A small self-supervised image encoder, trained from scratch.
Model: patch size [2, 2], layers 6.
Training: 18100 steps, batches of 128.
Data: trained on photos with spoken descriptions (Open Images, Localized Narratives), 203450 training examples, 11.4 epochs.
Rows from expert 3 of block 3, named by matrix and row number. Rows with one number belong to one neuron. Each number is 128 + 24 x the weight over its row's rms, rounded and kept within 0 to 255. All counts start at 0. After the name is the row's rms in percent of the matrix's.
# up: expert up (model.blocks.3.mlp.up, 4x192x192), inputs 96-143
# down: expert down (model.blocks.3.mlp.down, 4x192x192, transposed), outputs 96-143
up.24 088 [152 144 144 115 142 156 158 109 102  95 144  84 117 113 145 137 153 127 164 153 139 132 130 117 120 139 130 133 127 110 100 124 173 145 132 156 128 134 146 104 123 119 135 131 131 169 121 127]
down.24 087 [122  71 127 107 155 103 125 119 105 153 126 146 126 142 113 125 122 122 145 116 172 139 121 116 124 143 135 104 115 103 132 173 145 167 112 148 115 123 128 100 164 109  96 126 115 131 137  85]
up.25 089 [141 108 152 117 106 105 129 161 106 125 121 166 138 138 167 126 104 124  89 162 113 111 160 111 127 134 120 133 126 118  68 142 149 119 130 134 112 116 133 133  98  68 129 141 106 138 134 119]
down.25 089 [126 167 118 108 120 143 133 154 112 161 170 161  91 132 132 148 158 113 139 140 152 139  85 113  96 160 146 119  92 103 142 117 147  98 114 122 101  99 149 118 183 129 159 142 114  96 162 142]
up.26 095 [135  98  83 119 151 171 136 120 109 127 137 112 129 131  98  76 135 198 119 153 158 136 131 139 134 119 134 108  91 104 141 107 129 160 144  97 113  93  87 134 142  88 124 120  98 129 158 127]
down.26 095 [122 160  88  82 169 169 115 109 145  86 112 126 135  90 114 163 171 118 134  98 141 110 135 136 124 117 116 116 132 133 103 148 112 145 122 116 104 179  73 140 128 106  58 142  84 144 136 121]
up.27 109 [133 124 121 151 127  90 138 117 148 104 108 148 119 175 107 116 106 126 122  97 141 201 139 121 132 152  91 141 127  90  99 145 128 175 123 175 102 115 109 122 138 120 148 129  88 163 121 141]
down.27 107 [ 95 109 154 136 120 102 148 140 149 168  88 150 183 151 129 144 102 139  61 161 118 149 115 146 102 114  93 129 108 174 143 138 122 128 140 106 164 118 143 138 128 130 161 133 111 142 167 140]
up.28 115 [128 116 146 143 107 138 104 149 117 110 131 130 176 121 116 111 136 121 139 108 174 125 142 106 149 151 139  80 161 149 122 122  97 141 135  80 164 114 101 181 144 156 172  94 122 103 138 133]
down.28 110 [129 143 115 145 123 141 169 130 109 115  81 106 143 137 127 161  92 158 108 139 101 172 154 161 155 148 128 111 108 173 149 134 129 106 116 147 132 105  94 117 157 131 119 120  95 172 145 123]
up.29 110 [119 138 152 154 111  87 138 161 119 122 120  98 120 136 170 141 129 100 145 150 111 111 107 107  89 134 103 105 135 162 106 171  99 116 136 120 103 124 137 126 137 155 139 121 120  80 144 115]
down.29 113 [112 152 170 146  95  97 124 182 144 126 126 121  90 147 182 135 162 116 147 104  95  94 130 101  75 148  98 108 146 108 137 139 117 131 179 112  76 152 138 161 128 174 153 134 142  89  97 128]
up.30 106 [120  78  77 156 138 159  96 133 137 148 112 125 142 127  92 100 100 142 116 137 159 132 143 152 154 104 133 134 180 151 192 104  91 158 107 111 142 128  85 167 157 142 139 109  99 167 146 126]
down.30 100 [143 154 109 127 119 157 110 151 124 134 140 126 133 123 104 170  58 143 105 107 110 138 140 166 145 113 155 155  79 153 179 129 137 106 136 136 100  90 133 102 159 133  97 128  88 171 122 121]
up.31 095 [105 155 146 126 160 126 152 113  91 119 124 131  88  95 159 149 109 136 116 162  96 168 135 110 125 128 140 137 118 115 127 115 164 156 147 134  82 133 133 119 117 131 114 150  98 146 123 120]
down.31 092 [145 145 162 124 154 132 155 108 121 150 119 207  62 154 139 146 173 116 116 136 130 132  92  78 147 159 138 143 119 121 100 124 117 141 117 152  92  89  95 101 127 117 153 134 123 112 124 151]
up.32 100 [115 126  98 133 137  76 124 112 132 119 136 179 102  88 130 156 119 144 131 141 162 151 124 105  89  82 153 121 102 110  96 101 117 153 133 159  94 133 110 132 165 113 121 162  97  94 142  98]
down.32 104 [142 112 142 180 115 108 141 116 140 128 165 160 116 108 143 115 161 105 167 158 149 117 113  88 115 174 141 112 147 101 121  88 131 124 168 146 135 150 150 130 119 183 136 122 149  74 115 180]
up.33 104 [125 149 128  96 106 159 118 136 130 130 122  98 127 146 121 112 145 123 144  84  93 155 141 112 143 174 112 108  71 168 109 149 112 159 112  78 151 120 141 139 115 157  96 165 132 134 137 131]
down.33 100 [159 148 138 139  86 159 108 155 118 124 143  98 120  98 133 132 105 127 122 131 130 135 122 134 126 152 100 146 126 164 126 118 120 133 135 170 117 148 153 145  89 147 145 112 172 128 103 131]
up.34 104 [117 137 111 140  99 111 143 124 133 130 116 122 123 209  97  96 103 136 117  84 157 101 116 122 149 158  88 111  96 145 130 126  87 112 131  78 150 140  64 159 126  94 127 108 105 122 127 146]
down.34 116 [147 111 134 104 158 109 153 108 123 115  96 144  97 110 146 126 126 112 104 115 145 158 160 108 102 134  80 149 135 122 150 166 174 115  90 149 137 124 148 128 144 166 127 146 127 114 130 102]
up.35 101 [173 136 126 109 148 109 151 114 109 115 141  87 135 116  89 102 129 117 101 177 111 120 158 110 133 141 112 168 134 174 148  97 177 126 116 139 164 134 142 121 138 160 131 120 173  72 143  96]
down.35 099 [ 94  99 126  95  97 122 104  91 109 129 132 138 167 137  73 144 122 140 111 139 152 135 145  93 176 154 154 139 135 128 118 116 146 119 117  94 136 169 128  82 139 116 148 138  79 155 121 125]
up.36 100 [131 109 119 147 148 123 154  73 106 157 139 144 130 112 102 120 149 156 132 130 142 143 161 146 146 124 105 114 144  87 102 130 112 157 142 136 111  78  73 130 170 149 114 150  94 158 127 114]
down.36 098 [110 139 125 121 122 115  98 134 126 118 133 117 130 101  97 140 137 144 136 137 108 119 176  98 130 152 150  67 130 128 154 156 138 159 133 116 126 122 115 144 148 139 140 139  78 152 136 141]
up.37 108 [108  86 123 105 130 103 152 120 137 119  86 148 118 121 124 133 154 137 134 141 143 108 100 116 136  80 124 132  93 159 165 105 133 137 148 123 154 125 166 132 166 184 118  74 165 113 140 113]
down.37 114 [ 95  90 142 111 133  83 158  98 121 116 141 125 140 145 179 134 149 140 108 144  91 124 113  89 175 120 176 177 137 160 151 104 160 139 143 132 166 162 126 102  88 138 110  96 155 127  98 142]
up.38 098 [ 77 142  70 150 156  99 125 160 104 133 156 163 178 143 110 121 111 141 120 122 135 152  90  97 120 107 156 143 111 116 136  97 121 154 142 108 137 107 109 140 150 112 158 102 117 125 135 116]
down.38 107 [169 117  78 183  76 132 124 150 107 157 163 146 138  99 103 100 158 144 141 159 186 113 134 132  78 128 117 117 145  77 116 114  86  81 190 119 128 141 150 167 139 136 133 109 146  97 142 141]
up.39 091 [152 101 134 139 136 161 163 115 120 123 150 119 137 141 125 146 118 156 149 113 110 135 162 143 126 149 117 115 126 137 152 134 143 153  89 136 106  63 108 118 145 135 101 161 115 162 130 133]
down.39 091 [133 164 115  84 165 151 100  99 140  95 106 110 125 114 127 115 116 129 113  95 115 122 129 134 130 112 114 144 161 126 103 146 115 145 116 122 141 182 120 149  79 104 127 129 116 118 100 133]
up.40 120 [128  95 135 120 121  85 122 123 101 154 164 122 135 148 177 127 113 126 142 152 112 146 179 106  86 142  81 117 158 122 134 130 143 131 160 137 143  97 126 143 161 167 167 116 165 142 148 116]
down.40 127 [115 128  89 131 109 132 137 127 115 149 169  86 150  79  95 152 133 107 110 126 111 146 124 176 115 127  73 110 101 114  90 153 106 129 117 141 145 134 103 121 180 174 124  96 145 108 142 129]
up.41 101 [160 125 120 172 118  91 129 108 131 142 127 139 141 103 117 169 138 138 130 113 119 124 150 152 142 101 132 168  96  75 113 180 108 163  88 122 136 115 157 140 142 137  83 154 126 146 137  78]
down.41 098 [157  97 121 106 109 110 164 103 179 110 100 166 152  82 118 154 129 156 131 187 132 136 106 139 147 109 129 125 110 199 140  91 116 125 149 130 168 141 116 156 116 134 155 145 157 127  81 147]
up.42 100 [108  94 126 155 117 138 145  90 163 132 127 120 134 123 109  84 113 134 118 154 159 143 150 109 120 105 121 179 153  92 127 167 135 133  68 125 120 137  97 139 128 130 122 152 127 153 140 134]
down.42 103 [138 154 146 134 126 120 113 166  86 144 110 113 124 172 132 186 112 135 155 122 114 135 118 170 122 137 138 121 115 152 132 139 153  89 108 177 109 109 119  83 122 108 116  96  98 146 125 107]
up.43 099 [143 133 110 126 135 170 163  94 111 134 115 123 143  80  94 102 119 155 125 147 103 155 135 150 106 116  92 161  90 128 134 161 147 130  76 113 108 110 101 127 137 126 143 161 146 102 174  96]
down.43 100 [137 138 126 124 117 105 143  88 133  85 110 134 143 143 140 183 154 162 140 175 107 117 139 146 138 157 127 131 125 141 104 113 153 101 105 129 104 169 113 119 124 115 105 142  78 166 124 115]
up.44 089 [122 169 126 149 100 179  97 124 120 139 162 119 154  89 110 154 109 142 143  94  89 117 146 173 124 125 136 146 147 127 144 112 129 143 128 100 122  55 143 104 156  77 131 120 104 145 159 127]
down.44 082 [118 173 123 113 136 130 128  99 136  99  97  98 136 137 114 130 110 159 132 141  90 130 122 117 149 102 126  99  94 165  79 141 126 160  94  96 116 127  92 170  91  86 125 146 126 111  95 112]
up.45 109 [151 140 166  97 173 142 161 113 106 155 114  97  96 158 116 125 117 122 107 154 193 119 140  87 133 121 117 171 120 164 114 161 146 103 111 155 146 140 143 131 117 131 128 135 143 104 123  96]
down.45 110 [127 117  79 148 113 114 149 116 107 109 144 125 149  95 105 116 133 124 142 124 106 153 114 128 172 101 132 112 120  81  78 145 109 160 129 124 162 146 141  89 135  99 150 138 146 124 112  90]
up.46 098 [120 133  98 122 103 148 140 156  82 135 160 117 109 121  99 102 106 166 112 144 120 139 145 134 116 118 109 124 138 107 160 140 104 140 144  98 115  97  88 152 177  91 144  76 106 134 124 136]
down.46 097 [116  91 118 124 142 142 119 104 133 146 134 124 161 154 127 125 137 174  81 125 163 137 100 115 110 120 123 118 115 102  94 120  73 164 113 112 162 143 124 121 138 111  69  97 127 134 143 131]
up.47 109 [112 121 103 143 145 165 103 116 105 160 154 148 159  89 125  61 131 124 122 140 140 145 126 136 102 130 125 127 132 121 185 145 153 142 103  99 121 110 151 151 108 137 114 112 126 174 143 135]
down.47 110 [140 141 127  90 145 145 134 172 108 154 131 133 108 162 123 129 149 115 165 124 147 131 111 144 116 101 129 114 144 114 164 137 142 102 105 138  79 125 153 141 161 147  79 160 124 148 112  88]
up.48 097 [ 87 128 125 135 125 132 102 122 104 134 102 156 151 130 109 110  96 165 104 110  99 146 148 133 127  99 129 134 146 105 142 128 112 139 121 107  77 135 127  95 147  73 125 120  80 146 137 148]
down.48 097 [101 144 121 165 112 145 135 134 113 129  90  92 124 133 111 134 127 153 142 137 117 165 109 139 176 121 128 113  75 141 122  89 121 137 112 132 133 108  86 104 119 104 176 153 166 112 135 128]
up.49 095 [101  94  91 144 121 154  94 112 160 152 149 111 126 144 117  90  96 158 120 149 134 148 138 170 118 133 134 168  91 130 183 118 115 153  87  95 116  99 157 148 157 172  91 140 121 157 150 167]
down.49 096 [128 142 109 135 110 139 127 152 131 109 125 122 149 144 138 189 121 139 135 156 111 144 103 147 107  74 116  98 104 120 120 114 144 124 148 129  78 159  93 115 161 119  50 120  97 181 130  96]
up.50 107 [158 116  81 136 122 127 141 126  94 137 176  76 139  98  97 130 133 141  99 161 116 154 131 127 173 160  90 153 168 202 128 108 129 126 140 148 132 138 155 127 167 153 139 119 141  88 137 109]
down.50 105 [155  99  98 115 129 129 116 142 127 116 168 132 162  91  83 108 109 171  89 135 152 150 145 103 130 102 113 120 173 150 137 138 173 150 144  90 134 136 166 158 164 145 135 104 121 113 148 101]
up.51 104 [161 105  83 120 129  70 119 118 124 126 124 157 167 111 120 168 174 115 111 115 121 160 131  88  99 138 145 164 121  33  92 118 108 140 125 122 117 147 147 164 154 162 160 137 127 124 126 128]
down.51 102 [140 113 143 130 150 127 156 147 132 132  57 122 150 134 141 146 118 118 100 170 124 135 106 161 140  88  91 115 139 177 129 137 134 112 133 158 160 162 131 117 129 139 134 132 115 146 121 127]
up.52 104 [ 76 148 144  97 116 141 146 125 105 127 115 143 104 105 125 150 151 139 113 173 114 177 111 115 154 121 168 126 125 110 124 127 108 129  78 148 111 101 127  98 159 116 125 144 126 128 144 134]
down.52 104 [166 126 126 136 169 176 161 102 154 146 137 139  93 127 126 112 167 138 105 144 120 124 110 112  98 118 132 139 112 101  89 151 104 118 132 149 124 104 143 118 103 143  99 121 112 119 133 156]
up.53 091 [102 117 108 147 115 133  63 120  89 157 161 183 157 118 135 110  68 136 127 132 121 172 147  94 106 156 143 139  96 114 133 112 139 161 118  96 121 124 118 140 153  88 145 134 161 119 157  95]
down.53 085 [123 137  66 145  90 160 151 146 107 107 139 151 115 106 128 123  95 154 141 156 173 120 161  91 138 147 124 140  88 108 132 104 126 133 162 112 178 108 161 158 119 123 170 109 150 103 126 129]
up.54 088 [111 176 153 120 122  94 130 152  97 167 137 162 150 121 142 134 151 108  41 111 121 152  93  85  98 165 132 145 101 141 116 118 134 131 133 109  92 113 126 189 125 105 164  66 112 157 133 102]
down.54 089 [ 77 166 110 120 120 139  89 162 123 175 123 143 169 110 127 129 109 121 105 151 151 146 123 128 107 100  96 154 155 127 129 110 146  91 111 120 113 146 102 163 134 138 175 137 101 149 148 129]
up.55 094 [ 89 139 138 139 155 113 143 137 135 108 124 111  97 130 147 154 122 130  62 137 110 135 128  97 113 125 107 141 108 151 104 145 146 168 126 148 106 138 129 111 163 154 149 118  97 136 185 120]
down.55 102 [139 136 152  88 156 152 126 150 157 142 161 129 109 159 116 158  92 110 129  81 154 151 115 138  90 145  76 114 150 114 140 140 136 140 151 103 113 153 121 159 158 118 130 153 108 137 102 155]
up.56 093 [130 117  88 123 111  83 128 154  94 107 147 120 143 157 132 128 123 134 139  85 149 160 127 134 157 127 147 148 123 112 128 108 147 142 163 142  83  98 101 132 130  94 116  98 105 115 152 105]
down.56 083 [ 66 125 132 122  87 114 150 155 121 112 135 131 115 126 136 130 135 148 128 141 131 100  89  87 119 146 169  90 102 126 126 140  86 112 133 122 136  97 135 160 176 141 113 102 146 142  98 130]
up.57 096 [143  88 108 184  76 131 156 129 123 114 151 127 147 124 100 132 123 153 145 129 152 109 125 159 128 129 128 127 119  80 140 128 108 139 150 134 127 106  90 130 161 113 125 118 141 151 139 141]
down.57 089 [108 134  89 102 143 137 118  92 130  99 108 125 162 143  96 154 126 165 106 104 111 104 136 137 132 114 139 113 122 120 114 153 104 117 117 114 141 171 104 120 113 102  72 131  98 117 109 116]
up.58 111 [176 141 174 154 123 127 172 122 136 119 122 128 130  94 130 133 140 111 136 139  70 149 181 157 113 148  98 115 174 135 124 157 161 142  99 117  98 110 133 121 124 143 121 175 107 107 126 132]
down.58 124 [165  86 147 145 116  64 146 126 182 127 112 124 145  95 128 133 124  79 121 147 146 134 138 100 125 147 119 138 129 150 145 123 114 133 151 135 149 129 104 125 151 162 104 139 134  66 133 163]
up.59 096 [126 107 129 129 133 147 151 106 121 110 124 121 123  80 107 151 153 123 134 139 104 123 116 132 164 111 157 142 149 115 159 135 146 133 120 160 111 103 112  87 145 166  77 141 126 111 116 139]
down.59 093 [156 109 116 117 129 111 128  76 142 126 139 156 114  83 104 107 122 135 106 129 156 143 171 111 144 156 105 137 155 160 118 114 112 130 110 116 157 123 104 140 106 153 152 117 134 102 127 170]
up.60 095 [112 124  80 136 117 123 114 115 110 172 151 101 141 128 114 137 105 157  99 121 156 131 133 148 129  95 106 158  81 120 178  93 152 138 116  86 111 120 125 171 142 133 128 101  99 144 169 113]
down.60 097 [110 135 124 109 132 112 135 151 142 126 139 153 159 196 153 113 105 130 144  91 125 126  86 119 102 102 116 138 128  95 161 115 136 150 142  69 145 150 165 142 127 134 123 134 135 129 121 129]
up.61 099 [129 179 148 128 126 132 122 104 118 142 115 146 116 126 139 121 176 133 112 123 110 113 129 121 108 134 105 112 175 133  87 130  84 130  87 156  82 139 105 129 133 123 125 126 111 117 159 120]
down.61 111 [130 147 123 154 153 162 160 131 126  84 119 125  81 114 143 141 156 148 155 117  94  83  91 173 114 126 175 124 134 109  89 150 156  93 113 147 147 111 179 119 100 110 126 133 118 118 125 149]
up.62 122 [130 135 135 126 129 138 122 112 100 133 145 131 118 134 155 160 133 154  99 162 100  97 146  76 152 177  83 155  76 142 120 117 140 123 137 153 136 152 137 124 143 140 101  89 124 121 190 141]
down.62 130 [136 114 140 129 127 120 114 135 150 144 168 126 135 138  99 133 118 105 148  92 126 134 103 176 134  97 148 131 157 134 151 113 121 122 140  96 109 117 135 140 146 143 116 146 143 129  81 123]
up.63 095 [167 141 106 108 160 154 105  92 126  87 146  56  98  80  88 110 139 140 119 140 135 117 135 109 148 125 128 117 146 180 136 118 177 154 125 133 120 107 125 116 143 118 116 149 123 111 139 107]
down.63 101 [145 148 108  89 125 169 100  87 143 126 115 157 146  98  81 119 149 148 102 112 151 117 140 137 147 110 119 147 151 120  96 131 128 120 103  88 120 157 102 147 120 117 151 125 122 133 142 129]
up.64 083 [ 79 139 140 141 139 147 108 148 114 175 160 120 140 148  95 126 146 164  99 130 105 126 127 157  86 117 129 120 136 171 189 106 125 134  97 126  91 105 124  97 150 145  94 110  97 117 172 137]
down.64 080 [129 149  77 141 124 166 160 132 101 106  96 126 117 160 159 147 144 137 151 115 161 120  84 140 140 108 116  91  73 100 125 105 110  99 135  99 116 128  96  82  97 102 117 123 114 139 127  87]
up.65 097 [126 133 116 111 134 159 109 139  87 152 130 148 153 138 128 135 179 148  73 158 100  90  90 143 126 101 175 155 112 117 140 110 119 102  86  79 120 118 142 147 115  84 162  48 115 150 167 117]
down.65 101 [ 98 162 135 127 134 147  98 161 128 169 151  94 118 107 161 122 127 115  97 114 126 126 124 159  88  85 105 127 167 117 130 173 147  81 117 135 135 149 128 144 141 172 117 135  88 154 169 123]
up.66 101 [ 98  97 176 102 158 108 148 144 115 153 121 127 136 145 165  84  95 122 114 123 137 155 120 139  98  75 135 122 165 121  94 146 125 122 104 154 120 102 158 121 130 160 153 148 114 135 115  87]
down.66 100 [137 128 101 113  90 116 151 151 121 151 193 127 126  72  99 159 157 130 138 144 114 103 120 144 149 102 144 153 133  78 129  91 104 113 140  97 118 137 121  85 156 165 102 154 137 117 121 123]
up.67 098 [107 127 121 149 118 106  68 123  93 155 113 164 135 116 121 184  82 131 119 101 135 119 133 147 134 124 124 148  95 116 139 123 108 136 125 101 139 132 139 132 176  83 113 154  98 126 156  83]
down.67 093 [132 137  66 117  85 138 125 103 138 108 152 143 130 100 133 124 168 135 172 142 184  72 137 100 152 154 143  81 136  71 107 112 115  93 170 108 161 151 145 144 128 143 127 156 123  64 103 140]
up.68 106 [171 147 121 137 156 140  93 143 127 129 148 104 131 146 112 146 120 127 117  99 148 154 122 127 129 142  69 127 114 148 132 147 110 123 131  99 130 124  94 184 163 127  96 159 120 104 146  81]
down.68 112 [112 165 158 118 133 110 108 150 109 136 119 158 118 126 151 136  92 113 107 123 132 149 138 142  78 143 149 182 119 134 106  86 145 137 132 146  69 165 146 147 100  95 128 111 116 123 101 141]
up.69 085 [147 107 103 128 120 140 167 117 133  91 172 133 124  97  81 131 121 128 166 115 142 123 130 189 112 135 128 108 139  94 131 130 151 144 137 135  89  99 107 103 147 137  83 133 116 155 141 132]
down.69 081 [ 80 154 132 124 112 109 112 139 131 139  94  94 131 135  83  94  94 160 133 131 121 135 137 118 144  88 134 119  77 126 130 126 101 140 104 131 104 108  72 183 101  99 129 126 148 137 104 109]
up.70 098 [119 138 118 119 127 183  94 130  82 128 145  92 137 130 142  89 154 134 127 109 117 107 111 150 135 142 127 130 178 163 170 146 137 141 122  97 116 123 113 163 143 106 168  44 141 165 138 138]
down.70 097 [133 135  90 141 145 133 146 138  52 125 115 122 133 105 108 135 145 152 137 164 125 149 113 168 137 105 118  77 157  96 153 143 120 130 123 122 143 124 115 113 163 126  88 111 142 163 146  80]
up.71 106 [129 143 107 178 150 171  92 127  81 106 171 105 141  93  98  88 190 134 123 114 128 127 137 137 152 113 114 142 167 130 136 112 111 144 161 134 104 134 138 150 122 122 149 100 154 103 128 113]
down.71 110 [143 140 156  69 139 123 136 158  92 125 148 148 104 121 128 103 120 116 132 100 119 148 128 122 116 113 122 124 142 136 100 148 151 150 118 111  70 156 180 156 107 119 122 185 116 135  73 104]
up.72 087 [154 175 167 135  99  77 173 127  86 107 127 142 103 100 110 199 137 125 167 151 143 116 124 137 114 149 122 132 131 105  91 108 143 131 152 196  80 129 102 115 149 145 120 174 134 123 141  96]
down.72 084 [108  88 102 124 123 100 142 105 118 146 105 165 123 135 100  99 135 152 140 139 140 124 148  98 133 135 155 103 119 109 146 146 111 143 106 109 138 110 115 136 114 153 138 117 151  99 123 126]
up.73 095 [153 131 114 129 110 131 109 109 139 141  83 143 123  63 176 174 115 122 138 170 173 125 158 118 131 110 120 157  86 105 108 106  97 127 112 105 101 123 202 138 123 117 184 159 153 142 138 124]
down.73 091 [145 102 129 130 122  75 164 153 130 113 118 130 159 149 144 119 134  91 145 144 121 104  88 153 126 136 152 128 153 121 150 133 120 100 152 131 142 113 120 124 123 138  91 142 124  74  94 129]
up.74 108 [117 142 100 109 160 112 127 142 112 150 188 138 133 121 148  92 137 146 111  83 132 151 150 108 112 125 162 122 134  86 100 126 147 159 166 119  96 120 109 112 126 148 113 101 105 132 140 115]
down.74 121 [ 89 141 191 104 127 125 150 152 132 119 168 133  89 146 151  86 114 134 159 101  91 113  96  99 125 149 187 123 123 112 126 119 164 160 176 125 102 118 127  92  78 129 159 133  89 109 118 152]
up.75 097 [174 140 106 124 150 133  99 122 128 112  70 149 136 143 100 126  92 138 101 155 137 124 136 109 146 114 107 139 147 184 118  97  82 120 128 151 125 140  93 147 132  99 176 133 146 130 149 119]
down.75 090 [110 145 146 120 155 130 130 143 134 160 181 151 115 171 102 135 105  90 111 111 148 136 143 152 127 134 135 163 124 102 145 101 165 136 106 131  66  98 120 113 130 130 141 104 127  92 140 154]
up.76 091 [ 75 124 146 148 119 141 134  98 106 170 119 152 132 146 123 118  54 182 125 148 125 156 157 150 118 146 113  83 105 120 132 128 116 135  75 120  75  96 117 125 126 110 120 143 127 137 147 121]
down.76 083 [129 137 130 177 159 134 190 112 149 104  97  89 150 143 154 116 154 115 129 147 112 115 115 138 148  97 111 118  93 129 128 108 146 124 131 134 183 139 130  90 111 141 139 149 136 113 145 116]
up.77 092 [100 204 161 111 122 158 133 115 141 101  83 128 101 137 161  99  97 129 119  85 131 121 164  84 127 148 125 143 124 178  62 121 103 148  52 105  96 132 133 118  94 127 155 104  83 139 122 165]
down.77 084 [140 126 147 127 161 146 151 140 114 102 117 150 116 140  94 156 123  94 105 156 100 169 110 154 112 167 104 104 112 127 132 143 158 133 143 171 145 116 146  93 132 105 158  89  94 143 138 138]
up.78 105 [153 123 109 153 172 124 129 124 110 125 120 145 138 157  93 126  95 138 104 195 144 178 111  93 107 105 118 142 149 114 134 167  89 133 126 166 171 125 141 152 158 126 168 113 148 147 156  94]
down.78 111 [134 154 127 125  93 109 103 136 130 151 177 139 101 138 126 117 160 106 135 113 143  86 139 112 102 162 182 160 121 131 140 100 142 153 182 145  80 156 158 130 111 171 144  90 151  79 149 148]
up.79 106 [131  90 138 153 136 140 110  81 136 143 124 129 167 130 175 159  96 141 114 107 101 124 146 154 154  96 135 126 142 113 161 135 114 148 120 122 122  79 115 119 144 131 105 129 129 174 119 110]
down.79 104 [156 123 122  97 170 146 109  92 131 109 107 137 113  84 122  92 124 119 117 113 126 124 168 115 140 122 119 115 175 136 115 168 119 149 114 131 164 149 125 140 130 124 130 145 115  83  78 121]
up.80 096 [ 82 121 145 118 130 161 115 149 109 135 141  85 141 106 140  89  98 138 117 102 111 132 103 176 108  94 131 119 123 125 199 148 158 145 120 112 128  90 130 106 127 117 105 173 121 172 148 140]
down.80 094 [ 91 118 110 148 110 146 152 127 104 134 110 176 143 155 126 127 176 162 135 142 164 126  84 142 118  92 141 128 108 136 112 117 139 132 164 111 145 142 124 115 123  91  85  65 106 121 136  90]
up.81 118 [150 129 165 101 138  85 127  81 105 108 123  80 116 112 162 160 148 128 101 179 115 143 152  59 150 142  82 148 115 105 108 123 163 153 141 146 138 127 143 124 115 116 146 115 138 105 138 130]
down.81 129 [134 144 106 142 113 169 182  99 168 106 135 157 141 123 102  94 191 132 122 132 143 116 106 151 113 109  94 161 127 132  73 116 100 118  86 141  87 142 120 166 137 123 109 126 173 122 159 146]
up.82 110 [126  92 148 158 147 109  98  83 127 115 102 147 127 113 125 133 127 112 103 178 149 121 105 123 137 122 120 142 154 163 149  82 121 144 143 142 152 162 113 113 124 174 139 115 177  72 133 145]
down.82 109 [ 91 126 129 145 107 113 141 118 105 131 123 109 155 152 131  90 119 164 107 129  77 148 156 137 147 115 129 138 140 159 130 134 121 139  77 109 123  50  67 148  81  85 124 117 115 141 128 130]
up.83 124 [ 82 115 112 122 136  82 130 111 131 185 175 114 111 110 166 116 138 128  97 146 127 138 116 107 114 131 128 135 128 126 142  91 167 135 154 110 132 121 124 117 118 157  61 131 130  99 117 122]
down.83 137 [107 175 176  87 109 148 149 122 129 119 179 128  92 159 138  98 126 130 164  85 114 131 109  99 127 159 151 135 116 146  84  91 155 154 122 120  63 108 114 119  74 105 136 126 151 106  96 152]
up.84 096 [112 145 141  95 162 159 155  92 110 141 116 127 113 100  96 134 130 148 122 188  97 136 128 133 137 144 107 151 100 136 107 142 169 126  88 149 118 117 125 117 109 109 178 121 139 115 179 118]
down.84 094 [119 142 138 160 114  99 142 101 131 100 148 147 128 149 138 137 140 138 135 131 129 142 131 150 104 122  92 152 150 149 124 102 181 117  87 147 108 150 120 139 162 135 108 138 135 137 151 114]
up.85 093 [ 97 121  83 152 148  87  95 137  86 143 186 153 150  97  91 125 103 164 106 132 171 151 136 107 111  85 115 137  96  99 111 102 112 152 138 114 148  92 115 150 160  90 159 120  87 126 146  90]
down.85 086 [143 156 119 131  80 117 126 152 157 147 162 153 125 130 126 142 166 116 142 128 171  81 141  99 118 121 149 123 116  74 133 103 107 123 186 108 129 148 149 135 130 135 105 141 148 100 119 136]
up.86 099 [133 151 150 128 153 136  98  60 125 133 140 120 126 145 139 155 101 138 125 118 133 170 151 127 116  78 147 179 147  83 151 112 147 173 137 130 104 131 161 112 109  99 117 149 153 133 120 101]
down.86 096 [150  58 150 103 135 113 116 122 154 139 163 158 163 108 106 112 119 107 118 132 151 147 155 137 119 150 133 117 154 154 129 108 122 159 149 104 154 105 119 143 138 158 139 154  93 110 130 132]
up.87 089 [105 110  60 151 103  89  99 144 132 137 140 150 188 138 114 152 132 136 111 153 147 140 122 102 142 148 149 113 126 114 111  85  88 137 139 113 124 108 129 112 154 111 128 118 119 118 144 115]
down.87 084 [112 131  84 135 106 150 166 110 124 101 110 105 139 132 114 124 137 190 122 128  93  93 118 145 135 110 161 102 110  91 157 110 104 104 160 112 188 125 172 106 132  99 135 102 172 151  92 153]
up.88 103 [164 144 135 130 140 123  73 138 111 155 130 178 163 142 122 140 132 120 103 147 125 115 114 155 143 102 148 137 152 153  98 111 145 127 132 167  78 138 119 101 118  82 144  98  94 133 145  67]
down.88 102 [129 181  97 139 118 154 100 175  93 147 128 131 154 112 155 166 109 125 133 151 158  98  93 150 116 109 129 165 133 116 124  90 103  96 134 108 130 157 129 123 159 127 143 148 109 109 167 135]
up.89 108 [123 156 109 114 144 105 146 131 123 115 162 130 161 156  96 108  96 128 139 143 140 148 144 103 127 109 160 130 155 109 139  79 150 139 180 172 131 118 137 138 148 142 155  70 141 123 127 105]
down.89 109 [126 143 123 129 107 141 142 169 148 120 167  96 134 108  79  86 154  83 171 123 143 136 102 141 127 153 147 119 123  82 111 113 137 107 200 131 133 132  93 113 144 131 130 127 141  83 101 130]
up.90 099 [113 121 134 129 123 107  92  96 115 123 129  75 119 133 147 117 162 153 108 149 104 144 168  73 136 161 120 164  68 114 139 144 119 176 123  90 123 124 147 132 115 153  77  80 131 127 164 131]
down.90 099 [137 114 117 127  68 128 109 159 182 161 157 113 144 121 109 115 161 112 149  88 150 126 122 178 116  97 135 166 140 121 124 142 106 142 153 102  87 139 125 131 167 155  78 126 160 116 141 129]
up.91 098 [159 140 132 122 153 113 161  94 101 143  99 130 114 137 116 136 117 130 126 166 116 153 170 121 142 144 113 155 120 122 120 149 174 143 128 165  95 133 123 107 108 100 142 140 113 108 128  88]
down.91 092 [122 136 125 141 115 144 201 115 146 110 144 161 133  95  69 107 152 138 114 138 139 139 101 132 118 129  76 148 135 132 129 106 119 103  84 131 143 177 117 158 176 130 143 135 158 116 145 142]